config.yaml
dataset: "capsule endoscopy frames (Kvasir-Capsule)"
crop_scale_min: 0.7
encoder_mlp_ratio: 4
encoder_qk_norm: false
encoder_drop_path: 0.1
encoder_patch_size: [2, 2]
loss: "l1"
decoder_attention: false
beta1: 0.9
max_steps: 16600
Rows from block 1 of the decoder of a small image VAE, named by matrix and row number. Each number is 500 + 40 x the weight over its row's rms, rounded and kept within 0 to 999. All counts start at 0. Numbers have three digits each.
Before each channel's rows are labels from the 100 images, of 14976, where the channel reaches its highest value: "strongest on" is what is common among them; "patch colour" is the nearest of a few named colours to the mean colour under the peak. Only what is clearly more common there than usual is listed. The data: capsule endoscopy frames (Kvasir-Capsule).
# conv: 3x3 conv (decoder.mid.1.conv.weight, 192x192x3x3, each kernel summed), inputs 0-95

strongest on: finding: pylorus
patch colour: black
conv.72:504516511497464531499508467475446458552531483484524459545440502464488444487495470492536505408448567482495536464467480443430438490467468475520493509444442584426492455502414556466478499506502486421496458476523502536482504466461489503477438474496494509452501446423527492468503492566472541459

strongest on: finding: blood fresh
patch colour: red; orange
conv.34:513484465516493501534494427448506492504475444501471500526503564500451456491507474391500457488501487512406458457442507501491461503457509508487534498492500580503498492509475474497517490499500491502502507498507500529484505494500503514501497499506392502451454502501468539434506455497500469499

strongest on: finding: ileocecal valve
patch colour: pink
conv.58:568470495497539477497503464502499558390487439509448496490501512497502498414443455474448515489468451512481498447523500500499448502474517516478450542459500502500502489482516483503512427500397519500495485466504503510489510465511485495500491469505522492493503500502429498495496518396453422501

strongest on: finding: blood fresh; finding: pylorus
patch colour: red
conv.91:509496500502502502499451450478498511501500498500481500545501493496499498500485496485496484502504517500458488501523500501500481499497501494496510502517500782501498500450485485499517468499500497501501506500504500503505500500502520507500505500499520501496501501501489498258495560487500503500

strongest on: finding: ileocecal valve
patch colour: orange
conv.93:512495488440507496511512491521492532339510534505501503493496486467528500495442494460512514534480488485469507539525514506544548502518478488513506496490510506501494499503536598469501534501496512502487558524501511446430496487505484524512524495488545499519498497504501465510550577470493496500

strongest on: finding: ileocecal valve
patch colour: orange
conv.49:490498468453541475486471482534489504464493504503516500553521487473541544415490526520528490491491540561507528538561500511466551497498498513547409550477498500496469498526527535454489474502500533522498482495479499552518486497494532500514507500523515468513492496505483490500536541459399501481

strongest on: finding: ileocecal valve
patch colour: black
conv.149:526532475495467423494496528437461459490493516491488420469497487440474428456449429404513495417441478472521519508469458467458470450481433446500501525487432499499509452474454459483486515495476472499492464479492495467447439473459469506491411481498476457424524493481525487456468462455477478472

strongest on: finding: ileocecal valve
patch colour: orange
conv.134:558519493462521530506481514544524521431508497531527513453501475497541507427519459562638569488522582552556538562487504524483560499511519550526505553511503507495557509480502545481461462508498537503500481504551500514517458481452492499513513364503536487498488501516523495505541523466500525498

strongest on: finding: pylorus; finding: blood fresh
patch colour: red
conv.155:537499500500490524526465518491502511501500499500485500521502507504502504500497499488512499505510507501497519532510500500500437500500501498495512503524500860502500501453499494500517481500500507501500501500498500505503501500500520504501506500511518500494501501502516500222500543493500500500