{
  "encoder_arch": "pvt",
  "image_size": 48,
  "encoder_norm": "rmsnorm",
  "encoder_activation": "gelu_tanh",
  "encoder_head_dim": 64,
  "decoder_widths": [48, 48, 96, 192],
  "kl_weight": 0.1,
  "l1_shrink": 0.01,
  "max_steps": 16600,
  "final_lr_fraction": 0.01
}
Rows from block 4 of the encoder, named by matrix and row number. Rows with one number belong to one attention dimension. Each number is 128 + 32 x the weight over its row's rms, rounded and kept within 0 to 255. All counts start at 0. Numbers have three digits each. After the name is the row's rms in percent of the matrix's.
# q: attention query (encoder.blocks.4.attn.q.weight, 64x96), inputs 0-95
# k: attention key (encoder.blocks.4.attn.k.weight, 64x96), inputs 0-95
q.0 125:070183128080121178104133115131108126172134105134174122140167170112111181127134137108140130096073088173129139128170128050120081129126164130096003122124156157076138117149114129117128175185161137135131129133105122148127149141122125129210111111161135021165175125128125132149135145123130128124
k.0 072:121139127129128134124128124132077128159128038233149058152130128106075126184128128129046159135124127086217139126128122159181022127129127191128126139128132139082126130129145167123129127128128135138156196071201121118085127129069128128104129127145126127127129136128119095127129126141122127123
q.1 089:130143124080104170131172235109132119152107129101151201142130128129128167132156152127145105114059144122127124128135127117112128128128144119105134120121000111129087118136173109128151130151128152199127099117048147167092157148190128110180123151045128134133130088128167108142127127151132082130
k.1 075:099127000128074139128134128122130128123128051129139120225161129096091131122128128080055119126125116113127126127142168119108070134128146118128095112129128128062114107033097112130127128129172149149122129131123110134127141132108128128054080129128128077129168126128133128128070124070138120154
q.2 102:204128062123059128125160131129129127115128205119116154165067139127181163098146131125136109116052164128127119126147168102102184083128112129128135128127123103193058111161134139123162131131140160149118048121093124252102131128089124126178130138124111135137134125128144163136128102141162099164
k.2 118:119204070117105133101147116103095127106148154117128151167141176127165129107129131108070088120041123161116140128201223093117138129130122098117069106146143144168074128154186096132149153131200166128124127133105123133033109155065127125128163146146120141109123118128178120131094111151149115169
q.3 097:126121128128128130117128123128019128136129105159127080128128131126122132128127128075126180087128045147127141128211128125170088127128128249128047118129141137068130128122105128112031128140136128128128154169134113114146129128080128129196127126146185115170198150128123131128129129121140158139
k.3 103:128157129129146128116122120166097134188128097218180128169127109130129111168112114141086229149160139027132195128112124163128105125128112244128128146132134186111165137111142129096132118123078126124130136086205134117124124128098132138112135068150109126121128120128102124117135106147115185085
q.4 134:128132196128170127124127131127173128108127129121133139126128074129129127129128128228128096155128166111130144128000099144129130130128130056128148155119123127167126129131148117144155115127066128128128133087124129128130127128190128127113182130119115129120048112128129108127194132153064098019
k.4 118:128087136132128126146128128098181125096125130047030129068128128126126128105153139126221053109128121238139048128128109108126128131128139080144129132102128088123115126184108132167105127129128128135128128154098126156170133112221136124135127166114172126165129198128128171145138137120128118136
q.5 129:127124110128125135121128125128026128137129118149149106130128172126125133128129128055127148095102049145127128128240144087128103126128128240128046110128135129063129128127098128103077136159176128128127133160129119128127128128079128129211118124140159115167210130128127135129130128124146149179
k.5 113:128175128128129129107128120165076129168128090231195123175128127129128119163121118131051200152129131037134206128128143170128088126129119234125127136137136197111134133110149140081136128126117128125132134077189130102105124137053126130116131090152104128123128103128108104119129126146123168112
q.6 095:162074024174074128119129126128122129128128127144095123130125142128128120110127128039127131114129126143124128128251191122129159126128083138168125125134133129127130128127114136121119128129192128123123126162135126128129129117054128129124093125141128168128140145128125192128031103085196160214
k.6 154:154192105114140120123128128174074157131133175153205171143121128178185123139094106144079162161065160075084207128128128129128173109128105142106129119150128150207164138126161124087188129103131126105128117108151146084075117143081126145124142107130076131045123058128146103089123125147128147127
q.7 081:111136146128129127123128131128192128108127130078128154128127125128129127128129128194088081161128156117133128128015119133086130130128128022128145156107122127129125128135148117164199128128090137136129132060106131142094127128204128127104165129115104128129033089127130121128128127135059029070
k.7 097:124088129128098128138139129090161109080119150026045128089131137114117129103178149112178051106122117218159025128134129121128127140128156066130128144096127086123062121174116132152119128139142135146129125137068114158137136122154105111144125175119158138177132191128129142151127141120134063153
q.8 076:126113131147132128122117053127127130124138127155107063125128128127128114124126128078117149125178102146128130128217154127162127128128128191131088121128244140093132129121075126128073127128144124102128175187161116095186129127072128128134127114246129124124128208128097159126129129071128174126
k.8 083:189136235128196125128109128148122141133128180134132128056077126191156118142128128235145145131133162123129144128076085156160150122128108164128186147128128128186147156163166151097130109125069103097133128124137147082127092124127125143163173126128128158115119129128121127128208135190110147080
q.9 070:127104050162133120119095066127127135111143127157084101126126128127128107115123127095118142126189118145109129128202187126131128127128104140160119123130231129127131128122092127125100127128183118113125138194156117105207128108056128128135127111232128127123127171128101215118111070075128174128
k.9 076:177141206128199120128122128145121143132128232135134128053063128199186118139128128198142140131130149126129154128128108134152192123128120142128189135129128128231163153169153147093145128126099104092132128125139159068126103123125124146160170127128128161093120128128123128128191141184104141101
q.10 091:129132128128128074137127130128209128121127147091128148124128125133131113128124128130128116165166175116130127128089128174078182130128128000128233125130123123170128128128156128142174127112130128128136127096128178128128128128165128127002128129119091138069067130127134123124098128128114118136
k.10 093:139095125125110127156133160109151123047127175035088126066128133137127151089130136123152077102102124176107074128130109085130176131127136031124128107130096058183138118136099123157124134132155123122127009171075125132139134129170090124143117148080136153131129137128163122132103155107135091169
q.11 148:178129204128130117149128147128141127116121132120128136126106066132131126133127128204129125172129226059141128128002103181139147122128128117127216139128087118190127128130138128131180091100053128128130114098128133127084114128151129127062129141065116163092115129128138098127137127133121126084
k.11 103:127092128130121127131128130058214127092128135073067131126128135121127148084128136114176076088135126180094075129128131100100143131128139052155124083117127110116075120157102070177118130133141131130085122238041127203163131123190141127132119147119143120144128130128133186136113117103141118155
q.12 077:130145126104122135133150214129129124139109129103153195131128128129128150133132128160140109128072149110128126128073104128102129128128135085115147130128000115140125127135194130128174129128117138161128095078088142160063127136191128128123129144004128132132129058128160087131127132191128075130
k.12 081:071123010128059137128140128115134125123128058121124128206182129065095135115128128042098117125124099131126121127169170119097094133128144102128078113128128128059114094076091108153125132130182151157123128132120108162129157131129132118085078130128128091141148125128134128128051125057144115172
q.13 121:110136255104196128135127131127137127123127129116146133126130102128126128146128128209128127141128132097130133128000079148158104130128156121098130136115122127129126129129143119137136128127046128131129138108123129128129127138197129127123170133112128118128105118128131064128218140164062118042
k.13 111:115051134159128126132127128086201117122127110089048103108128126095087124111148140117190094104174112181150035128127128125126103138128148106172130143093128107057096121132078131169080123136127129150128128157094124186191137107189135122127113135128167121227135185128126176154134133104126116131
q.14 109:110149252099183128138127131128138127124127129113145133125128104128128128145128128212128124142128131103132128128000068144130111130128159116097131133122122127129126128129142122137139128127056128129131138102122129128128127135200128127121170133113127114128109118128131059128215148162061099045
k.14 130:115056139152119127136128128075197106113127103090050097112130127097082130113154148118184095091178111179151035128128128126127102140128146109163128135102128103060087120137083124174076126143128129147128128163089116178184137112187131114129114142124172124225133190128119165162133132106127111131
q.15 076:130142142123125128136135195128128126130121129100143188131128128129128135132130128185137106133087159110129126128029094129103129128128128068128185142128021123170124128135172129129186129128080130137128082062105139158070127129191128128122129142007126133132128055128158095130127135186128093129
k.15 087:070115038128058129128150128099137118123128087121123128181179132066102142112128128023124105125123095134126104128175167101091106137128138085128064092126128128064098103103090091171124149132185153162113127133108109193131162130130130108099088133128128100146137126128135129129047110069150104180
q.16 112:188057128204139088139093130126144134075127143130067130118096092139140068117116114137123130158186149096127136128114136171142161126128068128182242144131121123171124159117130127130125081066112090097119106136172122090134075098121126128073145130127128226098076132128110144106126115129128152129
k.16 069:139122131128143116130127129129161131117128238042105205049114128164191127087127128128225089128131129194040126130128135096110251128127128093128137126127127127183142139162123121128134128128128114109114101157090150126163128122183156128150137128122128129111106128128141157128128132125129136129
q.17 081:129142155114124128137137203128128125130115129101144181130128128129128137134130128191136106134084150111129126128011090129105129128128129072119180139128025116159125128132184129129177129128082132149129091072104139154076127129186128128120129142007128132131128070128157088130127147185128082130
k.17 112:067114060128063136128155128097139118122128077119122128193185138066097145112128128019126111124126097134124109128177162098096107146128137092128072086128128128071093095103086087172116163142178151158105127142104108183133159129131129104106085133128128104150138126128134128128042107070152107178
q.18 095:159053085195141085127075101127179140092128135143068126128118128127146077106107113128134135127226126126123135128121184166130168125128072117197187127129161128143127144080127127124122118075127108121105111143151125131194098105104117128060135117146128186102077128128091212104076100127128152128
k.18 079:156128156128152108128126128133128130131128255071132182036079128182186126111128128131206112130118129168105129129128120090128255127127126090128159130127128128254168151142128139126152128128128111103129109127128173124132117114132139128139142127128128153103124128128169128128138132128118136128
q.19 097:206058067187121087144128148128133131073121185125078139128084123151165074107121122130121112130126165105124130128125161136129191113129070114174224120146086095208104135133142134129127112069135131123117076133144140125130118105119130126092131142090111237090101130128132148102093102138131133136
k.19 068:136128126127127120131128133121138135076132211031124221098125130161184133074121129126142063121083129210042123128129165079089224129127128050127128098131124127194131126141128118131144130129145128106105092178080145124135121133144127127153127130124129135094120096128185128129121141124139133145
q.20 072:127109111157131128121113072128128130122140127158097052125128128127128113122126128065119150122179110143127130128235173127163127128128122188138094111128216129105131128122067127127076127128164121109127155199161116096181129126053128128135127116227128127124128194128096171126129099065128181126
k.20 080:188140219128210120128107128149123145131128190134132128077078125205172115140128128230132150130134166124128164128082106143145161115128110160128188137132128128207161158148161139096140105121078098084131128126135151068127097121128125153157166122128128151095119128128122127128187138191107152075
q.21 106:189062081179138080136124139126168136078122186128090141129102115146174067103114112132120122139152174106121140128119166140129188107129082090178225133135108115207112143132143129126128097058127135128103065133141136136139106105127128127080137132116100218073075128128127166093105107138126135130
k.21 071:134128127128128121130128130127138128100128220031126199057111128163174128090127128128178050127089128226078126129128144061120231128127129035128131116128126127210137131143123129129137129128141124109123099157099154128135124127150129128149127129123129136103126128128196128128127141126130131138
q.22 076:127113108141131128119121067128128130126143127157105051125128128127128121122127128061120153119175106145126130128252166127159127128128128196133080112128216136095131128124074127127074127128171125114126161194153117101180129127059128128138127115227131125125128189128097168127129107077128174126
k.22 106:187144194128202120128099128163115144134128176137134128085078115197160108143128128232126153133132164121130160128074101155155151107128112167128191170129128129183170157144165166082145096107076104097148128113154150062124092124126127154145165117128128147098120127128122128127201150184102153074
q.23 094:126122161128161134119128122128055128131129095185128075127128128126120131128127128113125176091131072142127157128161128127185056127128128255128023128126150156073132128125100127121032128132123129128126157175150102097152128128098128129206127126146189120171173144128120129128139129125130173122
k.23 120:127130165137176127118102113177123138211128090196163127139124090131130095171115109149130202156192135067148167128092113165136096121128117214139134169118142168094171139103138151098133096118061118125132170083208145120145126118121169144105136076152121118125128124128090143119174118147104187068
q.24 079:127111101151133128121106052127127131121149127155102067125128128127128110122125128075119148124180113143119130128231184127156127128128119174147094116128240149111131128123072127127085127128157119108127150187161116099186129120057128128134127114240128125124128177128099177126129097075128184126
k.24 088:180137221128204118128111128147122142132128195134132128062067128192170118140128128225143140131132156124129147128095096140156166120128113154128188144128128128207168159164168150096137104121080105092133128125137150078127094125127125153163173127128128158105116128128123128128207140191109146082
q.25 150:087154210084177184107128107118134127139134093134159130143145129100115171136133132174129137127100121136129137130099109123149057130124169173092056160077168171077128130131129107130128133151065135156119147125116071139130127155146130128189157109152136066148117108128124120146246143147080125047
k.25 099:097101163131132129124127114138127123173122097128089089107128121097099107150183127131177118136168099142254082128126107136153057127128137149145132193083140128039111132135133166120098116126107130171172238086146124166133130110119136130113130126134155116175130189128083176130180126125113121105
q.26 099:159131035128099118132128138129168128117127189106130200138114128132172125123129128128133059155119206109128126128131149129071200118127128052128194126131096103205109127146151131128206128097133128129127045093114152215121128128130128128125128131103057158086115097128137128115111126154126123135
k.26 095:126146101116113131130140137102131126075130157085119135097130173126140147095129133111114015118043109232102127128185180071127149129130135032116107083140120123177115116146134117143125158133211141124124111164098124131096124135117125124155121180119132142112128129127216116131103131117145120185
q.27 084:136079122204138075126072070126124137089128128146051091123123128127129091117112111127117135128234122129128130128121160174132130128128073132187166129128202128128129144110104130127115123089134089079126139147196114099180084086071121128059136114175128173119089149128085192115128126109128158127
k.27 068:157128218128176115128123128131128139130128247095123160038092128186195127127128128170211136130132141143088129130128110134129229126128118136128157133128128128245142151203130137127137128128121107098130112127131152119135118121153128128179162127128128167114106128128125128128152132158123136123
q.28 102:130134158128136126132128133128192128117127142116129170128126103129130126128128128215130074166128188101129128128000116133128132130128128013128162141119116127194126128139158128132198128127075128128127128081125134131128127128199128127111163131111092136103049092128130118128147127146081090050
k.28 105:127088128128124126141130129087181123079128133024051128073129134124126133098147139120197034114126112245131063128132125096127129132128150036135129127107127092126103123160106131173116128132154129136127127162085125153153134116203129122137124178114155127160130173128136157141128141116129102155
q.29 133:062141237102203153116122102117132128140133075140154120126150128104097137148128128159118169130137099131130135128082088139156052138125168157098065147094173174059152135124125107132127127150079128133128185129123091093145126150152131129145159100160142079135112123128119100136220151124071129055
k.29 124:121076172145144124130121122150142123166113099129104093094122096107090105153172125139199131138196122123223078128094077146144076126128141158154156195081134121046128133132128176117095101124077118163160168087147133155174132106134130131117131122132155118197130186128066168138182130119101128090
q.30 154:128124126125055189131146130127134106127108131092074096132089139125125173125216146126130065125065098153164072128154122115112150137129129129126161109128126095135105125032130120171124137133168138129172131122049078131031129130114128103106133164121132093168107152128139128145100121084197061147
k.30 088:147200130128095145126144128083055119109128124140099144243129131126127132119167131125077171109129129050130101128129137179115154150128114147128110103161128131129091134166216069128127129132127152128107228131083062123110117195129107123132159134128123147129097128130074112128084096120185112125
q.31 114:129132156128130124138128131128238128120127131102124152126128095130130123128128128200129118155149205111129128128010100180127136130128128019128204143129120127177127128129161128162173127114076128128130128098126139128124128128189128127042129132115104140097044126128132116127126128134109098079
k.31 111:128067129128123127149129137086185125089128157034062128092128129126126139094138142124202062100128124208125035128128112090128157132128139020136129123117120061136112122134104115184115128131138129132126120180061125158153134117195129121137122166104156127142129154128139153146127133103133087148
q.32 097:056193229071167138131126128128131124154128091124170126118150127125095155166130128152128139135131114128135128128083053132129068143128185127071076132122128138079148127128128123136130129147106123128144202112118128087127138145179128128150141127126128067134124128129128046132231162124068120077
k.32 098:109073154128128143128128128126156110133125043127098056128153119078069128140153128129154126127217121127186084128107113154134037131128139178128131140116128126007116121119114133128070127128088127153131138121128091141184148119147132128125118128128146114214130173128039128135137129106123119104
q.33 118:109150255099183128137127131128131126125128129115149133127129112128124140147128128210128124140116129106131129128005078141160098130128161124090129135116122128129126129129142119137136128128046128132130143102122123128114127140190134127145170133112128107128111113128130058128239144161069115041
k.33 108:103060131151122127128127128082193118125127096098042107116133126082090124113159132114178094115191108174156034128127128126126084145128152112163127149092128118031079122140104134158082123134126130154128137144095110192190136110176131123127117140128160120222132181128102167140135128102126111129
q.34 077:173039041207137088128096126127139138079128145145070129129113128127150068100120120128122135126185129125121139128123197128130164123128064126200184124132128128152126140113128127122121120083132116124102095147147126126180102104096128128078130125134129221104101129128118212107056102131129162129
k.34 071:145127128128152107128127128132131138128129241068137209055084128182189127107121128135168096129088129179073141128128133077125250126127128071128145127126128128249152145136126135126161128128128114103126111135128184124132116125128144129136129127128128139084125118128194128128128134128121139132
q.35 075:127108087159131128118120087128128130126143127158096064126128142127128119120126128050121150118178115140109129128255186127150127127128116180144085104129200129110131128125081127125086128128182121115125140208150119106183129123057128128141127116215128126125129178128097193126129084080129180134
k.35 101:187147177128207113128106128171120156136128186134134128097073122207182104139128121227125154132131166123128175128095116139142162108128117157128188155133128128201175164140156145087157106108093101082144127118148157046125095118127127165138159116128128142081124127128124127127178156181098156077
q.36 091:182042128212139078128085112127138136080128128142051123121116126128134078111111119129124134127218127126126135128120166153136156127128059129196205138130144128142128154120121128126122105081127083091118127144176122098169076093086120128085136123139128222111084133128097182112128117126128170128
k.36 073:149126147128159106128122128133141147129128254056127199035094127181197126102120128150210108131130134172052128129127129100125255127127122115128151129126128128213147150160126135126154128126128108101128101130118163123147121117161149129140149124128128136100108128128149145128132134128120139128
q.37 080:175092038150102130115131127128128128122129139131118129160119163123164139094129128107129129110122133134103129127190222108126157107128084129170122129121131129127092126137128128119128128131131133131089054142130109249127128128064128129183128125135129128130131126127126255129070054136163130183
k.37 128:128173062122128118114129112148080143145141207136171167140120131146185112131120117127076128177000127129142157128177148112126161122122132092127122129127147142198136129124141133108185128124185137131133143094150147130060121137036128130088140125154084129061131119123207132102124119148127128145
q.38 102:067197129044121165116144126126129125186128121121188161172169150115122178134134134119143127098097128172130124128140126104095106129128191128080020128120136135096130101127133122125132174174128175191134124116070141183122181159152129128174117123128128015147158113128139128145130141137127100127
k.38 066:113134125128110143125132127127086116148128030204151033191137129093059129172136128108048153128124123076240130127129121139157018128129129138128118133129129128097112119069129150128117128128129146153157162090167113136084129131072102128099113131132128124147165145128128093128128119128127116128
q.39 119:089171177089113175126158125130063113169131073140149094124146150114077188152153154124130134113088080145140110128142086114129076153128161186081052118127137129056142109136107128122126162206130120127177188125116116098090154148128128128178114128132164072190194130129139077172151150119137117127
k.39 078:123129129128128134127128127128120128141128036205130085219154128096093128156128128128061209128164129027151129126128121203129028128129127226128122132129129145026105123110134125127127128128113133146129148110141095127121131131109113128109128127134128106144129128128057128128128116130131125120
q.40 086:162062016183128106123112125127141135101128140137088128129119128128150086098125126102123131124182127131122131128170203125130175123128077122187169123133133128141128130060126128121121125101156131126101086153138126158157114110083128128059128126139128177117127129128124221116006088116155143165
k.40 083:165162127128135109128128128137112133128129231135147185114078128186181127120116128128119135129059128128098173128128129105129246125128119080128158122139128130255177141135127129120175128128139120098128110132130188103109109134118124128132134128128128150066127117128210128128126131137128141135
q.41 080:126118132129140128118119040127127131126138126154121079125128128127128121124124128093118151125171091150128131128197150127149127128129128180128075126127255151086134129122090126127069127129144128121128189181150114099190129127086128128133127111255133120124127206128098156126129129079127154125
k.41 095:176134225128186121128109128153119128135128171135133128055071124176140114146128128231148143132131152122143133128082073153168143118128120167128191175127128128180157158169166175089129100123068104105147129117147145084124100126125126135158173125128128163123118145128121128128225142183107145080
q.42 083:127111122168146101120082021127125138105148127150094093125126128127128099120110117128112142128205114147128131128123149127133128128128107137164120126127255139127130135123092126127104126117128110096128152149178111101206113115071128128100130103255128122122125167128095191110129124099127166126
k.42 079:163130246128191117128123128134124128133128225132128128024073127176166123138128128187186136130130147136130130129126082135152188123128121138128165146127128128216145155204154146113132128127086107105134128124134148115128110124133126128182176127128128176126111135128123128128199131180116134100
q.43 073:130136130128128127142128147128161128126127142102134177131128106129129126129129128199135092162114211101129127128000126129116130129128128045128182146128074127193124128137157129129224128127080128131128073047123139150076127129174128127114129137062087132130117037128152118129127127149125123118
k.43 090:097099095128070128128148129063190127105128128087082128129132157090124147104129130040132052122119088186128059128190144094124125135128149040133103112112127126108087114128100123175123138139204146156126127162072124213137132128135128116128108170128129124165132130128143148131109124102144082206
q.44 122:096116187128106141125160104114140109095117127081073090135095135111120169127198141139070099123102075150155093128124106136098128134128129133127126133099168113111103131093126095187143128147137150129155186128026041119062126140140128107126164123141134114151061130128112127142135128081122006099
k.44 078:151151142132095131127135121096055103088121142060085147172120124128126101134198140131128154110132144112170026128125111183106140146128116186132127158130133126136037144188190108123135122128110146135122157105077072127095105172130070117135170124130128173155118158130033129134126108135133074103
q.45 108:146105011156071128119129125128108129133129127143111122130128156128128128114128128041128132113128122151125127128255186113128141126128098147154123121135133129127130128127114136120115128129198128127125122156134127128128129122054128129138082124141129142128155143128125189128049109094197166216
k.45 135:139198113106137129118128128180061152145130145172207160149128129152170126145101105138066165169085147072101223128128129134129148118128113148094127122152128159182169135116173132080181129113128127111128128092165138082075120144066125144126139110134079131036124059128130089089124123148129145125
q.46 109:031133185114217154099113072117153137128134106139166123130145117110126128131127125174093136136136108139131142130090117128129084132126161127124106153079199171077140142083127089153127124132091132140122170128118091117141125140161130131104185085163128043126067102128108127127155143117038124038
k.46 105:134110214130142120133125127143123127149110133131079115025099113129123106144183127138198110132136115152251093128122069147192126117128128142133181208091129112130134131173144180116128117126106118135172177102147141139135119115120127129138144126129161178155115208128101154141192137130105125118
q.47 110:096143199101193127120127129127184128122128129096151149127130098128129128129129128218125126147128140120132137128007104136123126131128154072112131145108125128129126129129150104167148127128067128138129136088121128128128127133203128127111192128122125090128061099128129110128195130162042073027
k.47 138:122076159138126127144129128101175106116109129069038105068129128115105126105170151122210062099132100224178040128128106110135126135128143089147129139104128075109106124164110135154093127138128128143130136136108124156161135111185129114139126161115189139186130221128128165172141138118128103133
q.48 129:202065119179117084162128161128134128094118163118064132116081112154149087128124124137126119148152162095126097127113131165130198123130080125163247117146065074189114130117138132135129101076136122112129111124135141117108119107128130126054131154069116236100110139128135125107111101130134125141
k.48 090:133126118127125128130128133100164127075130192039119203130128131148175142065112130124137105113126129149016122129129148105053211130127129060127128082141123127159112124124117064149138132130135128112083076204034127125158127134172126127147126131118130122121127073128144132129093128112143128145
q.49 108:089170255091160129137127129128130123135128106122151128122136127128096150166128128174128146136129127118138128128043041145150084140128169130078124132122125128104129130138134124136132128143079126128141196105121129094101129142186128128144146130117128101130120128128128026134242162129075117066
k.49 102:105061134131117138128127128099177117130127060116083092128153117076078133128145128128156118118226128129146055128100125128128060136128147139138125144109128125002086119123099127145076127128100129159128129128106085172186150118161129128126110128128137114222130160128040140130135128096125115118
q.50 079:130143139114124128136139208129128125130112129101147193131128128129128141133131128184137107132082151110129126128019096129102129128128128071122182138128022113158124128134181129129181129128088132147129091070098140157075127129190128128122129142015128132132128064128157092130127134192128081130
k.50 097:069118036128061139128151128102136119123128079121123128197179136065099142113128128026120111124125096134125109128179165097093109140128140092128070095128128128065091097098086094168119153136180151157118128134110109180131160130130130105100080132128128101149139126128134128128046112066149108178
q.51 074:130143135111125128136133189128128126130120129098148201131128126129128136132130128183137104135085155111129126128015100129093129128128128052128186144128030126168124128134185129129187129128086130140129085060101139160080127129183128128120129141026123131132127056128159096130127133186128086130
k.51 091:064115045128052131128155128098136116123128089122123128175184141062100145113128128019127101124123089135126096128182159093102111141128142085128068093126128128075104100110087100169117151142185153161112128133110108191131160131129130100104087137128128105151135128128135129128053113065151103182
q.52 078:151049023184129115117122123128127131118128127152085120129125128127128110106127128052124134116179125138121129128231211124130150126128074134181124126131139129127130128090114129122115127129177113123119129181137122130172119113055128128119128121148128166126131143127116221128051071103161170177
k.52 140:168175124128165105128120128177096158138129214143169178128087127201186106132103114156112151162073153116099198128128128128128203112128107130128149126141128133245185150128143138087188128110128116096129117105157174079103107128108128142125148119128095133052126094128179128111128129156111155127
q.53 071:130144139109124130134142194129129126136121129100150220132128128129128144132130128169139106132079153110128126128035110129095129128128132059121150132125025127152125128136197130128185129128105136151128094064091141163076127129197128128122129142026128130132128051128157087130127132194128080130
k.53 073:068117012128049139128150128110135113123128073121124128180178129071089138113128128033114108125122089133127100128176160109106091135128143093128070119126128128060111093094088113160122133134186154163124128132120107177130156132129132114089081130128128098147138128128135129128060124055147109177
q.54 125:113148215099115148144172145129058104148122087151125089102130130122075180166154155130122136129082098130158110128131067130168083153127150192079107130128112119090163112181103127114129144184129122128185179122119119081086144142138128119183122137113155125176182136128138049170214157126130098126
k.54 077:111127121128127141128128128126128128127128022126126121200180123094110128130128128128096158127192130093133128127108127164095025130129128202128081130129128167000042128110130097128121128128103135147126132126126070141128140134136123128115127125128128094158128128129029128128110125129137123108
q.55 081:129136133127126128139128176128128127129127130101135181131128108129129127132129128195135100140097169109129126128004096129103129128128128047128217148128039112188124128133164129129196128127070127132129077060117139151083127129171128128107129140031110133131126062128157105129127129170128100130
k.55 110:074110069128061128128159128083156122114128116116122128155170154078114151110128128019131092123124095137125091128191156090103119146128139074128075069124128127090093100117093082179121173139183152160085127154088111209133157130130128106117101144128129112151133129128135129129059103084154098191
q.56 094:114127042129145129089115081128160135131140127100128142135173139124128129113119128081124144106161106209099144128227193120095123128129128132129085138123211159116081128118126127171100141130126129128097134161128116169247128127105128129142128107227130107127107126127107220128121128128126139118
k.56 106:137149145128165124128127127205085129149120203140139128089088122171129090149128127164124138144085127123156139128128109131165158113128117144126160184127129115206222146135146205091133127124122116111163131006203155089105112121116127128128160127128128150097128168128184125127200128162103140114
q.57 082:129137152128126128142128173128128127128123130101135168130128099129129127134129128208134098143101163109134127128000083129111130129128128054128219147129052117183125128131164129130185128127084127129130094063122139142081128129178128127095129140040116133130126078128157091128126149158128098128
k.57 149:082103101128061128128160129065164113102128114108114128142162159069108157110128132026131099118126101144125087128182144103110125154128140082128088061125127127097084102123098077185113172151171148155078127179075109215138156130141128102128102147128129119162131129128134132129065095093160099189
q.58 079:128138203128128125146127131128127128122127130111128129112128060132129123138128128206128120157128131109164127129000038139127137132128137096117169126147119126144139128127132128135141107125119127127154128055125141036117128128187128127069128135113125130125117129128131028127177211124091111060
k.58 123:128083172128128127157128139077177108086125104097045128115130128124106151109155151128199106058196128173119065128127128128128130133128129128131128118120116103088091127201116121150071128132127127129112119189089101136205130129243128120196127152102189129185111144128093142141129144121136123128
q.59 098:087125236128201131122128111127108128137129065147134080124154128121086130133127128128123204109143057143128142128123105128180049136129128187128050137123171167048156129116113125128070128157107128128128206163140104055146128128128128129134129119161188090153129131128117128135164132116116138103
k.59 117:131091168143157122127109120171126132183121104161136100121121076131109095169128121154162207146204139065178123128071059167137105126126126201145158191102135129083157139113110172108125089119048103135143140076180144127165132110131131135102134078135125120158131143128066152125173134140094144069
q.60 084:126118132131142128122113027127127132125142127152121075124128128127128112125122128116116148128177098148128131128171143128153127128129128176128078127129255160089135129120081126128072127128131126116128187176158115097187129127084128128132127111255129119124127201128098148125129129074127165125
k.60 088:177131252128191122128112128144121128134128171135132128045072126174140119143128128218160139131132149125133131129079070155169150122128114162128185158127128128178146159178165163097129112126069105105138129122138144094126101125126124132169173126128128167126117145128121128128221136186112142085
q.61 080:111125136138201086125081043124117143095128127143128096117125102126128082129117115139093141175198108127132134128114123187143128130129128132130125188124224134127166144109098122132112108089126126109130181133219097052157120128129129128035152091169128120101089154128087126104130130102055128090
k.61 060:149127255128158121128127128132128128132127176094105136025112127136137127137129128150243136130134130166130128129127062139147170123128118139128159143126128128168141133245128144125128127128095108117135121126132144127140128122186125128218151128125128187128102134128121128128157132146120135127
q.62 083:128113063137130128115121089128128130127138127155106105127128131127128128118127128051122149118167111142090129128255205126131127127128122159140065105128198130109131128125099128125092128129192128123124134201135120119201128125069128128148127115219128125126130163128101194127127068091128167144
k.62 105:174156161128206121128115128180107149145128190137135128100077125199176102141128128216124149133130154123128179128115119137150158109128116156128179163133128129199186156141156160077153107113099104086162129097166159023121100121125127154136163117128128143078125127128124127127184169176095157085
q.63 114:150124009143068129126128125131107129138129127141113119129128157128127127118128128044131133110129117157125120128255166108106140126128107155148125111155133129127130127127110144113112129128214127123128119158134129128126129119057128130149067123142129144129183148128125170128062126105204161214
k.63 096:134195125103129131123128128167060137136129126192216128157128129157151134151100116139053173145108141063101236128128128132130130118129104164087126108167128158163160134101155120093161133121129127104128128109166129070070120149065127133128137111130092132040125056128128072105122115152129152118